Rows from block 9 of a small autoregressive pixel model, named by matrix and row number. Rows with one number belong to one neuron. Each number is 500 + 40 x the weight over its row's rms, rounded and kept within 0 to 999. All counts start at 0. Numbers have three digits each.
Before each neuron's rows are labels from the 100 images, of 14976, where the neuron reaches its highest value: "top examples" is what is common among them. Only what is clearly more common there than usual is listed. The data: Sentinel-2 satellite tiles (TerraMesh).
# fc1: MLP up (model.blocks.9.mlp.fc1.weight, 768x384), inputs 128-255
# fc2: MLP down (model.blocks.9.mlp.fc2.weight, 384x768, transposed), outputs 128-255

top examples: main land cover: snow or ice
fc1.653:519449521502523494506461553478525539532454482507513513513554532497597493496566427552520474456543462471481527591472477522467552490438505543491541568503526468587532526405489513509526505491441498420422525478506551481479540453517458491504567475542394495504416451522559468555444484448545528447476521517480501494457446497518541493540472476525528510490524457493492515580504469500462568464528
fc2.653:487422561512462493524650449546489430501431554533610515494513536475502479473455466511440525569452485451480521510536519537528508538485471501495510469493513604413538533529497549518492509528588529540539472531525513453516493449474463416481519430468522448459546543492515479486453520460509454470486370418432491519432471473466583534447561557478487520500472504474519452469531517512580482513496

top examples: crops; main land cover: crops
fc1.302:506446524514511501481521560495480517454534524488485502459492453436486482462460523476514475496538490501509510464506459545448569442507412504534477460467487537537549547476517491506516461536478464469623525438459523532561494498503576444502520493464531484491482500505514483458506497480543595472493484485584412508486526600452486472507554435439475550546548478450537454535451543527503436483472
fc2.302:523575469428539489437433457535517470459407509498430572464516459446537511487457517495448527540452523505553495424505461516411398551497509513485499454523504499499440484519429482442532531502532564543499473547504542547467560534497472480469490489560467453565527490445556441484507529512499493573503554482563497521525513545504502462481582498501462438570504462537549460433517513495505481543482

top examples: main land cover: water
fc1.364:462551532398478452515485502575500480522514482530481537577544498491515505514449527509454451486508555414527575478496490491500518494460531495557560473450482541533487501501494468498459467493474534502503454475497506470549510524565503415437504524532552548529574484487485513431500591483466550500487493478458484508427442527480500477496459461490497485393469569467484553503441396585492596519525
fc2.364:490532459519511500521477463480542561512487484488493497513469507563453522536476534481458451563483489493519470489521504469424483550478488478480464522526478554606543488438532450513543439473484508456523487457515618517453446564520522519470490475531468506517525511434513508461473419523467488500404520506455408472429531543506460483523534454502499527573565557579508447533452399509509465479558

top examples: crops; main land cover: crops; built area
fc1.129:488536551456437532582440466539468552477526489494557535497475436522512457456483518530539528503583643445444437515553498547538535502496471521518557492470413468519526473555528482477535473451468550518568494528498457497445533437560456534452505507500533568519428508559450442558466575477539569487449556465492532470493539503485493488511517552507436484532549500524473541516521552502505512512511
fc2.129:618460467492443507470456517518522474530465535503497543557477502436532558502498553406462488479518458543585576461523490464500559532440549532437517500564543541498559493501463498547482487548475510471486539477422571515488484578476539473496471524460456452503505470456466578414555521531487512610621463525519495480546479481484443479493572463427539507482454551517470511531492481436569486513447

top examples: main land cover: crops
fc1.385:486453504435480529559419547544457482526521532555477502452530519437486509478484551514450477538497490535504531496494469446393495478496482497512492504515480469541464503481503512486529471556435512448487494493555551464425536518537512515444595488452507490410443466527514547533491531552468507549498497474468479509462467495498585525529508533401499548528423436445504504521501450496518559488453
fc2.385:435541496506450543480459483552475480551546496486512578517505483472449495481448523495502586526464454454516457556502503489482454511554480542476561515409452519460455462525552536499506416581435490497527505498597474539461550493483474464458436514567479479501352524488453493453468554504538500511522469517556453515583453527529546436417512478483543463494475507420517559592520516528484523508487

top examples: main land cover: water
fc1.554:407487514460511517460544540455514483460488466464525488452551438525496490535465529482449513484490474539529516514448536583506542496410522474549447481524535478526529465545548547515435538492485568488482548500531517561439545494507461550532509508493560454497495477513482493489514544430538636545511539477504471478498455506485471400530550513518520464515484560512462524499506461470560456501462
fc2.554:461501480496479513599401436528525448550457556545510545496490621472494532464572540552491580559470561524487543543521425473492561624453492505510496461470486506471437518377524510474535460501475414584559511535437486426553463528505493536448508484520494495533504539467444433453512505516462392502431481508472470467491579502503544537536524542563505547474531527417491469492474561477418497557503

top examples: main land cover: crops; main land cover: rangeland
fc1.186:498541500553499481566440507521528523490443444468451486487540541448461469545564483436509577549498487461439573498466545456492518438444450467541535526553522472499479458451487532476444500469520579496513550510569496494449457554485513525417470508465434532517500495506478535521504539485425469425472548543545567503501601430475482515524516518467507525437532574552510508483563488515521430409517
fc2.186:441457477565507533508511443478476547495483535398461495539507535525533533502531542448479484473528475534549463488557493561415439511468487515469552566493507543475474488429443534502437482422505518582511502545539440527553396465516514610539556508524514514462565507534501501468508505577468507495509547439455477534470507458422536510556456477462505430547494565471451535498597433468470526555447

top examples: snow or ice; main land cover: snow or ice
fc1.630:559597506459538435484459467488457574460530499558507485527450434488546525478524464451512545504500461469476486568444504469466446565505482489443470509569486470536487385493476479464513424493597499476532543524482530564499501519511464452526567383494491480538560508438501536531499451485492538464515498541485498530499502520446512502512532493524537434407473489466483502494534577551474505452539
fc2.630:452419507482466503570450462489459466469469549452547587518541519507471499562510479505478533483461525468507432477502497521518581478556588512530558551550446481471538539476528512433520557526470516426464454509515505450484518462450495506527454504476529439509529470536493486496479538536507444462468526526465487496519565536591511443476484454483484461521452504500435500529483509463473486436445

top examples: main land cover: water
fc1.476:563505398513515520507427593531502515553498477519444579512490496508583429520468457578500545506503524487532538517519532527594432434482488505532522509520498508490492526503484501531487493486510464509430554517465530448481517434528455540479520429486463427526436453499436480567484465485433539448566598508412526494529509503482514562541494480457534491466500485503502513486560442519470514480464
fc2.476:502537533578460481482476471571517507486515550552507477523517510497535522406562466411498505457468491545452553480365467413458533547504550540482511558492499508496396509504484472520494501560579539537539527470496458538554509581496469456431460461483509452529454487531481416467560455463552474495510466453538437571518471486528482524528486539562552575442523441536498508469468540481497500429467

top examples: built area; crops; main land cover: built area
fc1.377:514540461412499433560546533589511502484595495539542470472457528494504545491432481522526565546476471508537484479509402488477504449525504560581516428535484475476549489527491559456545532449451482496535494400547536498465518556484523435490499451532563497490409500554507478441483577522381482495565525513450472570510502543456492493551501468527509493441491542539490457519463468437547497533486
fc2.377:447485491565518544528522498503565494509426432578498472486511515571433420464511566464490442499524475510501432580504520527592509501495426481498491515468581491460516510490515525490518394556602482476478556519511532493466468442466445549552432512413529508467566531509507460524501499501562531508477459406527492523452550520472594474474550477491522457538527504487544513464534525452481471547525

top examples: water; main land cover: water
fc1.258:490543550455498484524559443490474570502616520475501465460537494526417500583516487474479497509521480516516503523477513537560513468499519529436480485606511509515490504476503477514477516521445436459503539481501507410473552506484486511502559523511479490519534560466511488549531446459499547522472482467495557498509460519478530499500598479490534533471523533437557512415439468430510509535513
fc2.258:447462477494471492510518591461496450529459512501466524554479467499527518441520584486546513405494489490488411551510498440455463484455515483567437448526459467487482586547449503502485511490582490513418510490443482548487540496464455502479381539532467532494571560502512476485513460491589473475521541487543503453428513482526487507466528495574484555423483490500503510521483526504484513477443

top examples: bare ground; main land cover: bare ground
fc1.86:550503440570463499476488516494506495537610469480513503487525495497517425524553494545502527515455495421540528498479447488487545527532416422485517491428519473519525478501536567497531501493450515514487468508577512498530516524465532513429495477407435395482493545526440533473566444508438519540497553523506506515564494539440448510531552527529563503555471485375446517471462558540441457524466
fc2.86:522511544417551546484481485514478475544500442427483553474444507471572472503495525507529486477489483517490497462532506572515486537549456492470460515519521552461468547560465480530515490444495521464529510507544554513513507537530531543487535454558526527524536450471479523449502434571613513507604495577468475557478537520512530396533522547466412466541501517454429524446481477535515504519511

top examples: built area; crops; main land cover: crops
fc1.175:476500496517510435499518456512556527485535495475586564544486541486480516482531521549533494533486547419513553477549507509602514488532456512554486484532479545540512480486498444494533459498492545544465533471496544440461556401538382478490540515504548397482508454527530479517446498484474505520587486481535513543532470543482563427465461479390497454423430523561501415510544514493463508544548
fc2.175:463509439490484547533493450470533524463494535534438426486424469490589472481496469405428519503448514541403496490445456458414427487472492494431542520484559450506466504501508543520483495491474485440497524441563494499533477553539493438520509524440454571575478520463468490494542492466492500514445528461456567487454594533485457514469543538509537478556555502493548539452520538482545455466539

top examples: water; crops; built area
fc1.318:460474489462446517505495462433554482526506478464548566490523468460536480482517513497482507478503504431481563445537487511548512545497528457460473445473436449518483465544535437456451518553520489503460495501485498509565556464489527495554464583494524563499546527471496594512497527522450526477491504460461500478506541503503548489567524489554527583509492497480582482387545429526513586541505
fc2.318:618496459528474534576484519525518575451573496505467536511500451525465521478487517518501510533503556478569521556488501512457482513510500540469485457468502499482507520474506427509559410417459501454527584499480497536461448557497459523522540524541447491497497499543540454498551531517508492475395511541524533536551410456500565513512549500413505516425428430438531491547483518443545526732515

top examples: main land cover: rangeland
fc1.517:630455438513563543498489531582444551459447454591497506510488533483459462490483444487493484548526465537444586529494531537502475504574526494473447409453489454543487477466462483500536486474467449549529444523530421489494481461481478483482466524498475504478582478532446495557552498502478503508472516477545494543496529529429445502462450501551467520500486542466439535463499568571422553509488
fc2.517:524497426480529487535488438527525453464557457540494530513465494499507520474468531493510526529507543456527451515494419499505506491531442513518495493543512456509515481466547529489491492535586540467500449447546445487521493515517554520457485504457469456465496500512502494441519436528531516478436478443493512433522517569469509550531501530511535457469493504521532491524487527496538535491466

top examples: water; main land cover: water
fc1.572:502519463448420453523508513565452496499508592490528517571537548558490448441477511438460450504486486484551478423531448530520466538497473544547550481422501483541458457464487537513592455435547513528522467516496492549508507520396489483500417520514486537527493547442435493524419454535527479484517458493473498523492502537503556489471523489492457553486524526541564520506482471541471606520461
fc2.572:542507428560571571510523450499506432405475532574487592468510524518515501515512587507511510540522541467555487479472439470503473491527518548488481488482522564446535550554525438506483511488472504465485476478569524566484495508512484529524594499457439550457519515528579504470586602500525512420426484512461451453481488451563474520493508513438478451527516479440489537539464563450560480625459

top examples: main land cover: snow or ice
fc1.294:522505483493509488487476523421435545521452484487499494548525456505487541462442507488595453519428482530562474586527472479512470468554522510492517518570513513443513493482528472509509504558454544478422482472403556502525469479562547466459589540453393491566532494604465505526503457483491479502511550533471493514513527530508520505481494551565503517519427497495483484580459482577411483471502
fc2.294:514555460444439509505437510503500515556436581480586478553581501495501517538514503481477486494472563489557558518491451469485511453449591480557506527502413428504461511481515548478460513525499495544496452550468522442530528543466497558514638445505515475498528517478520514505534368515474504513466526462499536481558489470521529486531440485586562457501499490458469515567521518459471501434422

top examples: main land cover: crops
fc1.187:543509509565476496551551516464493558533530468528514466525530474492429499437465537479531519494484468505429469474507536564487530563490504479476513514536500461468519458481560459478541451492550450515478505512492490541533526559485489489452535530511538467461563558533489439493450508470484582558511528504544574511538487567448489480482516504551456462482494557514499525496472465461542432537519
fc2.187:471460448448509472433444480504520503489494431506522483536436526422548441495434493479546481481496517518487543470561469542494484499529455523450532480454576440455438494511449557499538473452575528401537446472479493463483554519501554482470527514508464578513453491537680559496479553467478516528486513528466498414465527536508480502472488459565562449510503517455496530481451516475494521478525

top examples: main land cover: water
fc1.482:453503477519468573500510451467420477479481493461494468518491487481499506451585535522522556430522494495530497479507502445474538519574469501472448539482584509489488436456512504530530437412545565461495520572440468555421524497503552551445499491461514469508496498496535574487489506474518484465471554508552474491585520511487447419521508483553552472450543418497488491574519513503452483496515
fc2.482:480478533489539513498616501550502561479431523562493454517531532520481462387439576477547470530499485481551482425412466512523448571411539465494543565482559475488529559485496550534460528484448419486511466571513504493567448495551510435566461446520464468494519496510559498514495418466458473470511540521524481464450425474431483506483511434540468493531481484500498509526554438531501466486531

top examples: clouds; main land cover: trees
fc1.533:504539508556479491516440483522438484516530555521554606538522544595530531523498545437563470562518561505500479496523481463487493418467525534429504465544527512507429480414484543507551471413500467508555553507528451554501493494480490455547493518546575524529458443481527546486504559542553512539527553459441496506477442486446466494467488497459441518493548503423614628583555465525537463466550
fc2.533:514516518491496490532528471555505529502541435487537473520462422507436438468538541541408452443448485428541473569469533561566505525452516465547538506520486477531503456614551424493491531461454550465446462421481565455528512570520466495439474411542506446536519530475491532513524460499448548542456442432524484507471506492506556482589518453541468488564559528511490430397525567512470501597498

top examples: bare ground
fc1.691:554400506489437546444533512531521527519475561522530475480492539536471542539500580472514473516500479514502536538529575491478534514499504493505506504369492563516489490499516495522507505428584513447457463506495539442570476427538554494571493560495540466521610431471504480494479469474558456483517416512487393507437504575571510556561494500523502512453555510520501411514407502495509536456532
fc2.691:573519538427563512518546482523484411474533514500520437586493453478490399445554470460527479522487542486491565493520482468509492560561537579484559456474487498493504477521499483491513431488485493473484558555549493475493495566506522489514478518525521557464496559474558486477520466545498500522536515486457555514539525490505460511537459527486516472519477506442540499453516518534469542519536

top examples: main land cover: snow or ice
fc1.142:546543515495476453498558452480534483524491505451479472555544559487499551488520469530415447513512558566477507472483517425452475477529491539489498532525463489452522522565496529475502531527503493411489533537498552477502489463551536480440534503502382527519491476547538498497491491495464453473510487499482392515490538580489439547522519496505467550555441478473479460504519541444507436530499
fc2.142:521504527472514495525582487556493453524472468479520532517549463514539501472494526493456520461553506514567506453518446477426633455503436514496509543530453436570483518498521547496523526499473506555564464523455498512434556565486525461460473419489531512501582532472523547505507522445449610546489457575442513458511494508425544512634488555582548501433520483503587537524536480468564517484511

top examples: main land cover: rangeland
fc1.61:545503430503499553523432558459515464482454565521513508457476525505410408511497544429494509467548503580533459513487496552513514597473499423498470441506561443531465516561585516491448481504525491450470548534480471496472474432425486410500550553498592515532410632387545504511466499547455494455535484470515521537471533532531441542542513478522467487463492577504524583533469443506504445524532
fc2.61:549443531476503444496445440521497484562586610496556544528554473445496491490592511579499527465450519410427527547515565417506559526499546466473549510489459484506524484560461503450499544474553520450470468463484476470520556509600495521457481474524506484515546476488489475467429541519571499501456584481479476438502539496492532465558459518501449581510504502468479497445501494529448481475509

top examples: main land cover: water
fc1.249:540455489546465484461475527578491432528550471451473558536498544490532479525486567468511498483563495468502420438527515415493500507523498519529501475435557552510500445493556528506470486475534447462531546519531504525454489513511558489500437521475516474464536484484505460509474605524459506507594538456438499526503460490527515441506539519449500451474478555515572477511549525573545497492488
fc2.249:449485537540496423569561476455506531489427517545494516503524503519436503544555496496541551542468523489523511501483533507509521490539497500402488537556479517468478451532464429553503498562467524433469485454464515486497546472471456599482486489483481563543546533508460530459578504474574461489536479552468497524509460463502552543487474435484459494487505503477567343490506466477425544578473

top examples: bare ground; main land cover: rangeland
fc1.316:516536524525478493440441486498554533511446550517488429492522583476455504454455441423512541479481551516507481574504471411451488501477517459555527432500554516499511519478470477509500509507486510545529475463551575458535539526499501386531517515533483564493487458515463517500501508437551442525502390503539447379495512517520425491481453460561467508436530452556438459546468512456505452580594
fc2.316:524527534493529528443506493450483475509456445515539495547520510469464477471404551515529421549473432509508497494494538501539481500504501564612503540567473468498508565473480507580481461532546398401585540502529554515476519513511528510531477419593488492530531461508434498511472474479477537539575490552459489452459491477536498508523481514538461476508514447469481493527503495501437554508484

top examples: main land cover: crops; flooded vegetation
fc1.527:534502599463536529520487474430439467564573504495458501549495453478481522565572529516483513509593466485478504511506469501479463592485454503491570489536585515507479456475555481445519501511507521491435509468504506505566495526468478537474520462509526475541455464510529565485460588499406602521485510509567557469469529437467481574515551482516471506463512596501523487476478485550531566539536
fc2.527:472520500512477518455379445568550559446524491508489449559411473456471456451569435517497562539533505514513471477446475461544461428548606543475499419462452500481580533483469511449522564538494428421492455509510545487469539523552564485486483585476505508475555538496555502493505455508430478521460504569513511532465490562534575482529481540519487514460491484457494484528468490492515478536512

top examples: bare ground; main land cover: bare ground
fc1.362:532488535485483538518500509535534466493449458543446473493515485456446463484484478506478481541516476509555480397469521552486530489513521497482483521517475463494484499531440475504541531560524458480475535449465454466538436515550471452475525515521508483517459509522509413595555479559525512468522510574490539559560557496474531439568539487516512457550569505562436499439499521549479448436490
fc2.362:472493452433498427484510471581510583547469504459472526525588537529540504543486519574491547498479509562497459455552407434507495498456462552513488467552499566620489544487475474475493377464505515469535515503522565525520507472483433504481503501587501540503470525479551541513480515481586486499473532528525490522525450494543510374570366486528482495499461491513531478507465509460528546505518

top examples: main land cover: snow or ice
fc1.25:517422451585574515544476477519495467511446506565501387488519439486522608474536465556547493536492457464481456485532432454535474461516488457493432518495442485504513519402425553529515509492562553482426532505546421472443522426502519496457580368510463543509544511545498516520558462494471510454463462497508439437537439439498528452527514504572503476492463555509461466426488543512548493451509
fc2.25:516543566488473518523455518489397431500616535492504557504453477435533550520506464502469516417477532508423534545517535450561571484507521542476566477514484521564485541416504549453551549486542460532401474462456515450524588477496506445504505415491441515562562439490468513494539509580474471574499490489549463496452517558561489501422479448503460550542458465491444463453531510459436459514539

top examples: main land cover: water
fc1.634:523523501492461550498444569458479511446511417466465505501528466474511500520397464480472507524491560555433461548509473524492515467551468470464472531480543476490564446474489488489522424489463509531455470540531500498460437507532572445386519514478478541485480520465477470472519390543465517524548514496478533527516431526533568442457529551489474493488528415480525510485522441502505532477497
fc2.634:549510527535472555545564493519535429486490495486461578448448483515463510488542485510566518505429472500497434481550547448493534461473504506422454501542486543602418564477487503594506492533487581509509434468517464537464496455404521530487479436524507522519508453423503545477504521499556550475556539523530506443509445435532455543441545480455541473516414567555594492443486534490539497500454

top examples: water; main land cover: water
fc1.524:541418523434511419420484504553500551462443417486481533576519511383501537539520535500509576418520556507470512484507438514468511489514485533482499526532545522513513488502500514523492452473480420523472493450556493511510504519531551490462544462543526496496474487507409460507481499494482430487523493495473512476397530421441532494474456512532503525525495431495455528475420440625501481557545
fc2.524:484506438526505486459502509600520537459477493547499456591481528521515534530514516471501528508465519511503575441491483520520498448523521560534503526543489487479515562532505496537493598538501495473558430519510510559505503519498479423498543481436505490460500501536495571557512553442444505553493488483530550485455451486497432468556508462506504428481508439554487553418514459520513426529450

top examples: snow or ice; main land cover: snow or ice
fc1.544:586499516536519492524414395492518535513598494494520524445455447529472530561422554505451579515546493478533397503486495571481495455572478425462492490569462489570490552566475526546524469477471494545484557426466520479527554542520438474470493422452497564548455549504521496546480433439505532452476534507496518568464468511550476499455462483521490534466557547557486447512498483482555499522484
fc2.544:457453482446439479476569477458482471439524486456464500431498551505516483486502527499458555529468499434512520526523495432503483482556526507463461439505495497555499492433454511515481548492471502536464407530536515520493495519523451456473511521460443508531513465498440562454419527495522415556514582449514570447507477477456544470484421503517539502479424488464509512489568544565512460471524

top examples: snow or ice; main land cover: snow or ice
fc1.191:506476531466536517528531535488547533455467553453447454494509486486537499529469519497527451555528530536479512433503455459503529489542497546485480451541492552518521539520515478498496479519461539394494488447485472478575490454536473491555535474486440485512432458554471505474557476455559496574494481465499454410567486558498478456490488532523492438413451482559558511547518513552554493496458
fc2.191:461510496502472487483456482482464518533502623502506565452479410499490537471551537503430575501491421403506505419498506486504435463518493503469592525504411485474463526527488464523540533456505517577603444513468510391433500518493488502459430540478483505490470579525523455554542497428408619476550415462494569571439483498569509537486521507473550506535529412540492515507443549497481515511435

top examples: main land cover: rangeland
fc1.401:597468541575498531516514470528478532516476600527514443455446497518485472603507541453473495476457536494535495491492537545447465463511482493544451506486462557390501530516505527441497504428542501510467433498522432446467512469553591512444479532441460452497496561605496518475535539517497473480553480522426517411444418511497571497488493487542441477499543547525436516440436584493546505485494
fc2.401:524532488515428473465458427487492482503454498479447518490524521583550532475477521462493522468532483492464567530516529500471456498467453479566410596512513498478561481470484545485577431492497450500522498509591505568538523532483594467537556459450557557451562483513513596471485519526457530549516564471451494516427531417393488571442561497528503469462517493496516468431554486500499484493533

top examples: snow or ice; main land cover: snow or ice
fc1.286:415502487540471484484447506531488511539496512527477473445494501517453514571527495484525507588521583492498506486424564540491536531555527535473444466484490484531510478491473429452510529500492445429462501548440521615440505481545461454485473464438520536455438568475448445499525503512553587493582524446515460465479447525463516516540497464560487518485580529456517544520469504415453485491529
fc2.286:509419531396483425556506523434557529471587519466494560530601496572522579506551467444520434473489473481522499506487505491456514497496457433527496453507492538494510508517454557501459451479470566604448519526509468515533444441507391426553547572525445495417454468537550532477504481484410484546474587498565535491515537525533519531489463541434488498549541502513526503495535500523459519551401

top examples: built area; crops; main land cover: crops
fc1.658:544459453488486572522519478523463515545451515522519527497437498500447459545491551500441513485555526545482475536480441555457474520561511441428396553476482458403571516499462506484509540568492464517440463489545487511550470488514521454543538471538420500454390466483458564538563559438501468525562542422491406522442499521529517501495503521504573498506447467434546563476512491444518495437537
fc2.658:501520544522448435464536446444588524543456564488471565508428481476530555477486444469519469493505436557486524450420479519517443505456468492524564450551550475500469516486491528539490577522488467440517438448562523369518563495464473427465501380520486499477541515503489464532513475498527493530533499526439540537508472480439553470557494488500433516511515506545479524463563506485531501421506

top examples: clouds
fc1.519:567500463568527554496481551474477533432515450496487455459371460464574481492526465503503560489414530491403435545509515447508475487463479531406489473457524522514509548532514494518517469414469498523465502486576467483477476521589529488528524549550487531509424517519505531491483482529519486539459394526495461444502485481524470511489480502463507495584446514526481572425526485570481495456461
fc2.519:486479490537604563463511512500514441478576541431503518526536512453524498413535507519479490477515566457460488515516517519489492471441518491569473534536508535567482513522512492437489503507492546567580476504478510554493551480478493514483472433513450480498477469452536582465460549501521506425497529482472481496599535547477510499504497507522567504471497444558506445528497412520451464471492

top examples: flooded vegetation
fc1.43:539555491449513503445473536514476507414422484471498507484584509617546462522569569520540500437475482471476502502472492524436451536524511499519457561461503469534492488516561496503565479428463453484525454501458528509465463508489523506432537479427395484566526515503565506467569526518483476562530449487486564507430621576429492469464497510463462514495494502554479511505493520494515502552558
fc2.43:488481499513501552606419503540552485596474493533506432467463482465516522428485505517502492474492562454496480534535481550490480450506496535457485494501456572533499459484485517491514489533482508579502498565533474558469549524491485560505494503506489490493486447470532469494504501524474450423527593509540452495501467551502512533467494575541454440488528471496565523505441489500448455507510

top examples: water; flooded vegetation
fc1.169:506517513469478449519409490484561473529524464554484465517454442438461527543418426496525466480516522511493511497524555486463553425600455489576515384432518503523465497504540544606569495456520560482501529522487564528539493446481477426449496516499501473490488428508555536490476521437528527515483521483505504545537515493467482485514475500542501583445549581478432452507543581519507451461586
fc2.169:533531461524490570410417493471477493492495598485492477488485502550512473519480525551537571545528506447541532502520572515532459518535498496486513511488516558478528502519484578552494570497469484483434389470532530512473493557454524555584508455492439570590510450549495452523480503437552534499542494506506550517488534531492477454532394545443522512544495506524443471518510430460538560372551

top examples: snow or ice; main land cover: snow or ice
fc1.313:522503506500530540551473536460574476431517467513501598457468510532526539493426561481526514454445528459586522501489458506526494542474467483501516427544457514485447498546502465473497441487524487513489427513512491525512484507452444464462498488531510475459456507527521501425538508488538551515568629530516507415498457519546544556495416515450482533539449515539503563436566537560511506470504
fc2.313:497581465487510532460426400482453541512460502464475494561546518554478473550499523540491523475556519516511488485523535565478510467436479513568478598523549469457561497450493501535507511419467501510547586510412511524556492538502459473534490477460516509487484522459468507561597497557496490457500456495506440552479477495454405468441497498510583478498488493468546435513501469417447528548501

top examples: flooded vegetation
fc1.581:477451502510501465524439519480524490525491584555516489601553472527477391537483489477476501454520464515535495509537564483435547419492509541522486504495428416530509474496447545492477465407519483490552509462479564498552445460461544491458448538534575448539544506490496509467541477519443453491516464434502499373536502530424480496490469525489418554606524475563479494425473449570498471520521
fc2.581:452462486463454533435504501445548526591510477517478531497482444441565566486478527535458497502530485489481574506499485519472438560436471518527445456505478543514475460430414524505496481413479438500605487513522508564500487534467441494546463540554468564537537528455482517533474520520503522542513498498508459408555471450517435506439591534514485429451471376553462493488542501516502420435528

top examples: snow or ice; bare ground; main land cover: snow or ice; main land cover: water
fc1.390:504524443518595491542508530471573562563446530491554503524495478468533527557573497489443486474439558506544474428492490468524485460512458495492491464530405442433439508540491527492526453496505561492520404510491499565485424528576541539562495421472480509451498499516601504548493579456472505498401556498442503446541479484479497428507506527525527517437390539546477537452469535460527534417505
fc2.390:538509504549416504526474458524494504489475434558491492500543505544510461459458474513461505471482485524449545562569493481456620465487482498541520527478550562583547510501521506467437389491497481507443512400491504529504569499437481459446477571590488568494567467530542531454499514489530493430599518533511450503493512496503553471471431490517485506489558460434536488512472458524500501617484

top examples: water; flooded vegetation
fc1.151:493535497460546515486469532502486513513526510570540533505532505481462505502413534437435607505475500439531465440487464490621468507525486516477498456489472497502472443514508498487506527539492491583543540448492513485526533466466456506496549489535568490493511491479452530529519450496538524483407488561625539560520519516461414425453541448503519528440525443408549527473509478520459526468477
fc2.151:395602474548587475452630430489448506538403463485468431566505480476572487487510479457478457458589525464536480509515509424494452538493494509529501477523476476444469516489498561543517529523501443493490511485512473487439499495588495439461530531474371485476513483518498485564517511456504496528524516498472449538582533475500430503454530502574449475541512503493587485512535442490502529530547

top examples: water; main land cover: water
fc1.433:460485583537506528537565520474426495555490520501531456434547494526462527542554482510478502516478573490470547499575582543493517519572527476492556478546543450548470490559507551496527487461457573421573535475538549492500535530478587492502493529474451440441537462440451521484454527413453431464484505489461549447531510524509518457430455516540524517550511502441531503506524506510492524475498
fc2.433:555402544456533492490497504459464453445495513545520490465477475541480525576458439517550532432471553444548481494502441462485478497489478504488549451499511497461497485495465558486530451515525528446486495482484490553575470519523476497469525469516569523470516478593457555518488491509473522549493575481440510466479498544536509602475437492466489475523513478501552528517530534501549559396545

top examples: main land cover: snow or ice
fc1.202:530468537510497446488507453453433518503458400501548495468464507419534514498511433506474542543533484470500501511482534544520560494503521518489593418486510545455558498465487507463514480512539471448473486506433472501504532509527468504458495438534512530548554543471534446582496556499496452488558546430556490561533499594501485473531500429499477529473564517536471415515533513506403544484477
fc2.202:512556473467473455452496565479604487508530546514508526495538562492507472424463410463510522496447525425526552466510477484511570518447466515452547552503411468453430472519580481484527523480506527542511476535435485532534540477492516550478541510496514556502447471562512502402484473491467460505457505549504421516494539474448509516538550555514516564491471433507490568470514504574504492430516

top examples: crops; built area; main land cover: crops
fc1.735:508533483520474515447530482494485414574451488519539492392480496556503490474527451486501540491456491481539502467433528477589527523429525477515535451558536449520559548454458481502455485479549506451509497529547503505555451459480500461479511506462535512492461528498499536521497589418515494444418488448472480420523531535452463538573577484524579442467497475541454567437528489448410526467435
fc2.735:515419504539515465414467569372457461558492500513540502485508548585580431563441565509506461462508517474475474496528464522523510534497458515524583449478457438513468511491559477520545534456473557563485494524562490497456580453536511500484520481505502516453554461502518526549525496534494469572544470555442497511514454460489548514564523534377517511529481500546502462489468513520541505425502

top examples: main land cover: crops
fc1.317:519514484564506504481476536381492513457399468442525498473514503542522503458540495493494516553437482467488522423494596509514494523511473504526506534520502481438429504580529542510476473491501550474510544518520406502424467560580592532474524528535512517577426542527498492467474494482444503530525471464502524474477501537526452521519476472482478476388494529523468546517539513532549530471472
fc2.317:497507478515477458496496500566520526570526508443502582500463469550481469464519461482527453465523410504473513514501457552488552479468521526523536497449429471591537518484548515468467497512478467411463467524528546513509516525466462511463452543572513521489514452486451473568456498540532475491537542515560470470577535502472583547447468546471467565528427538487425529427456470525487485585456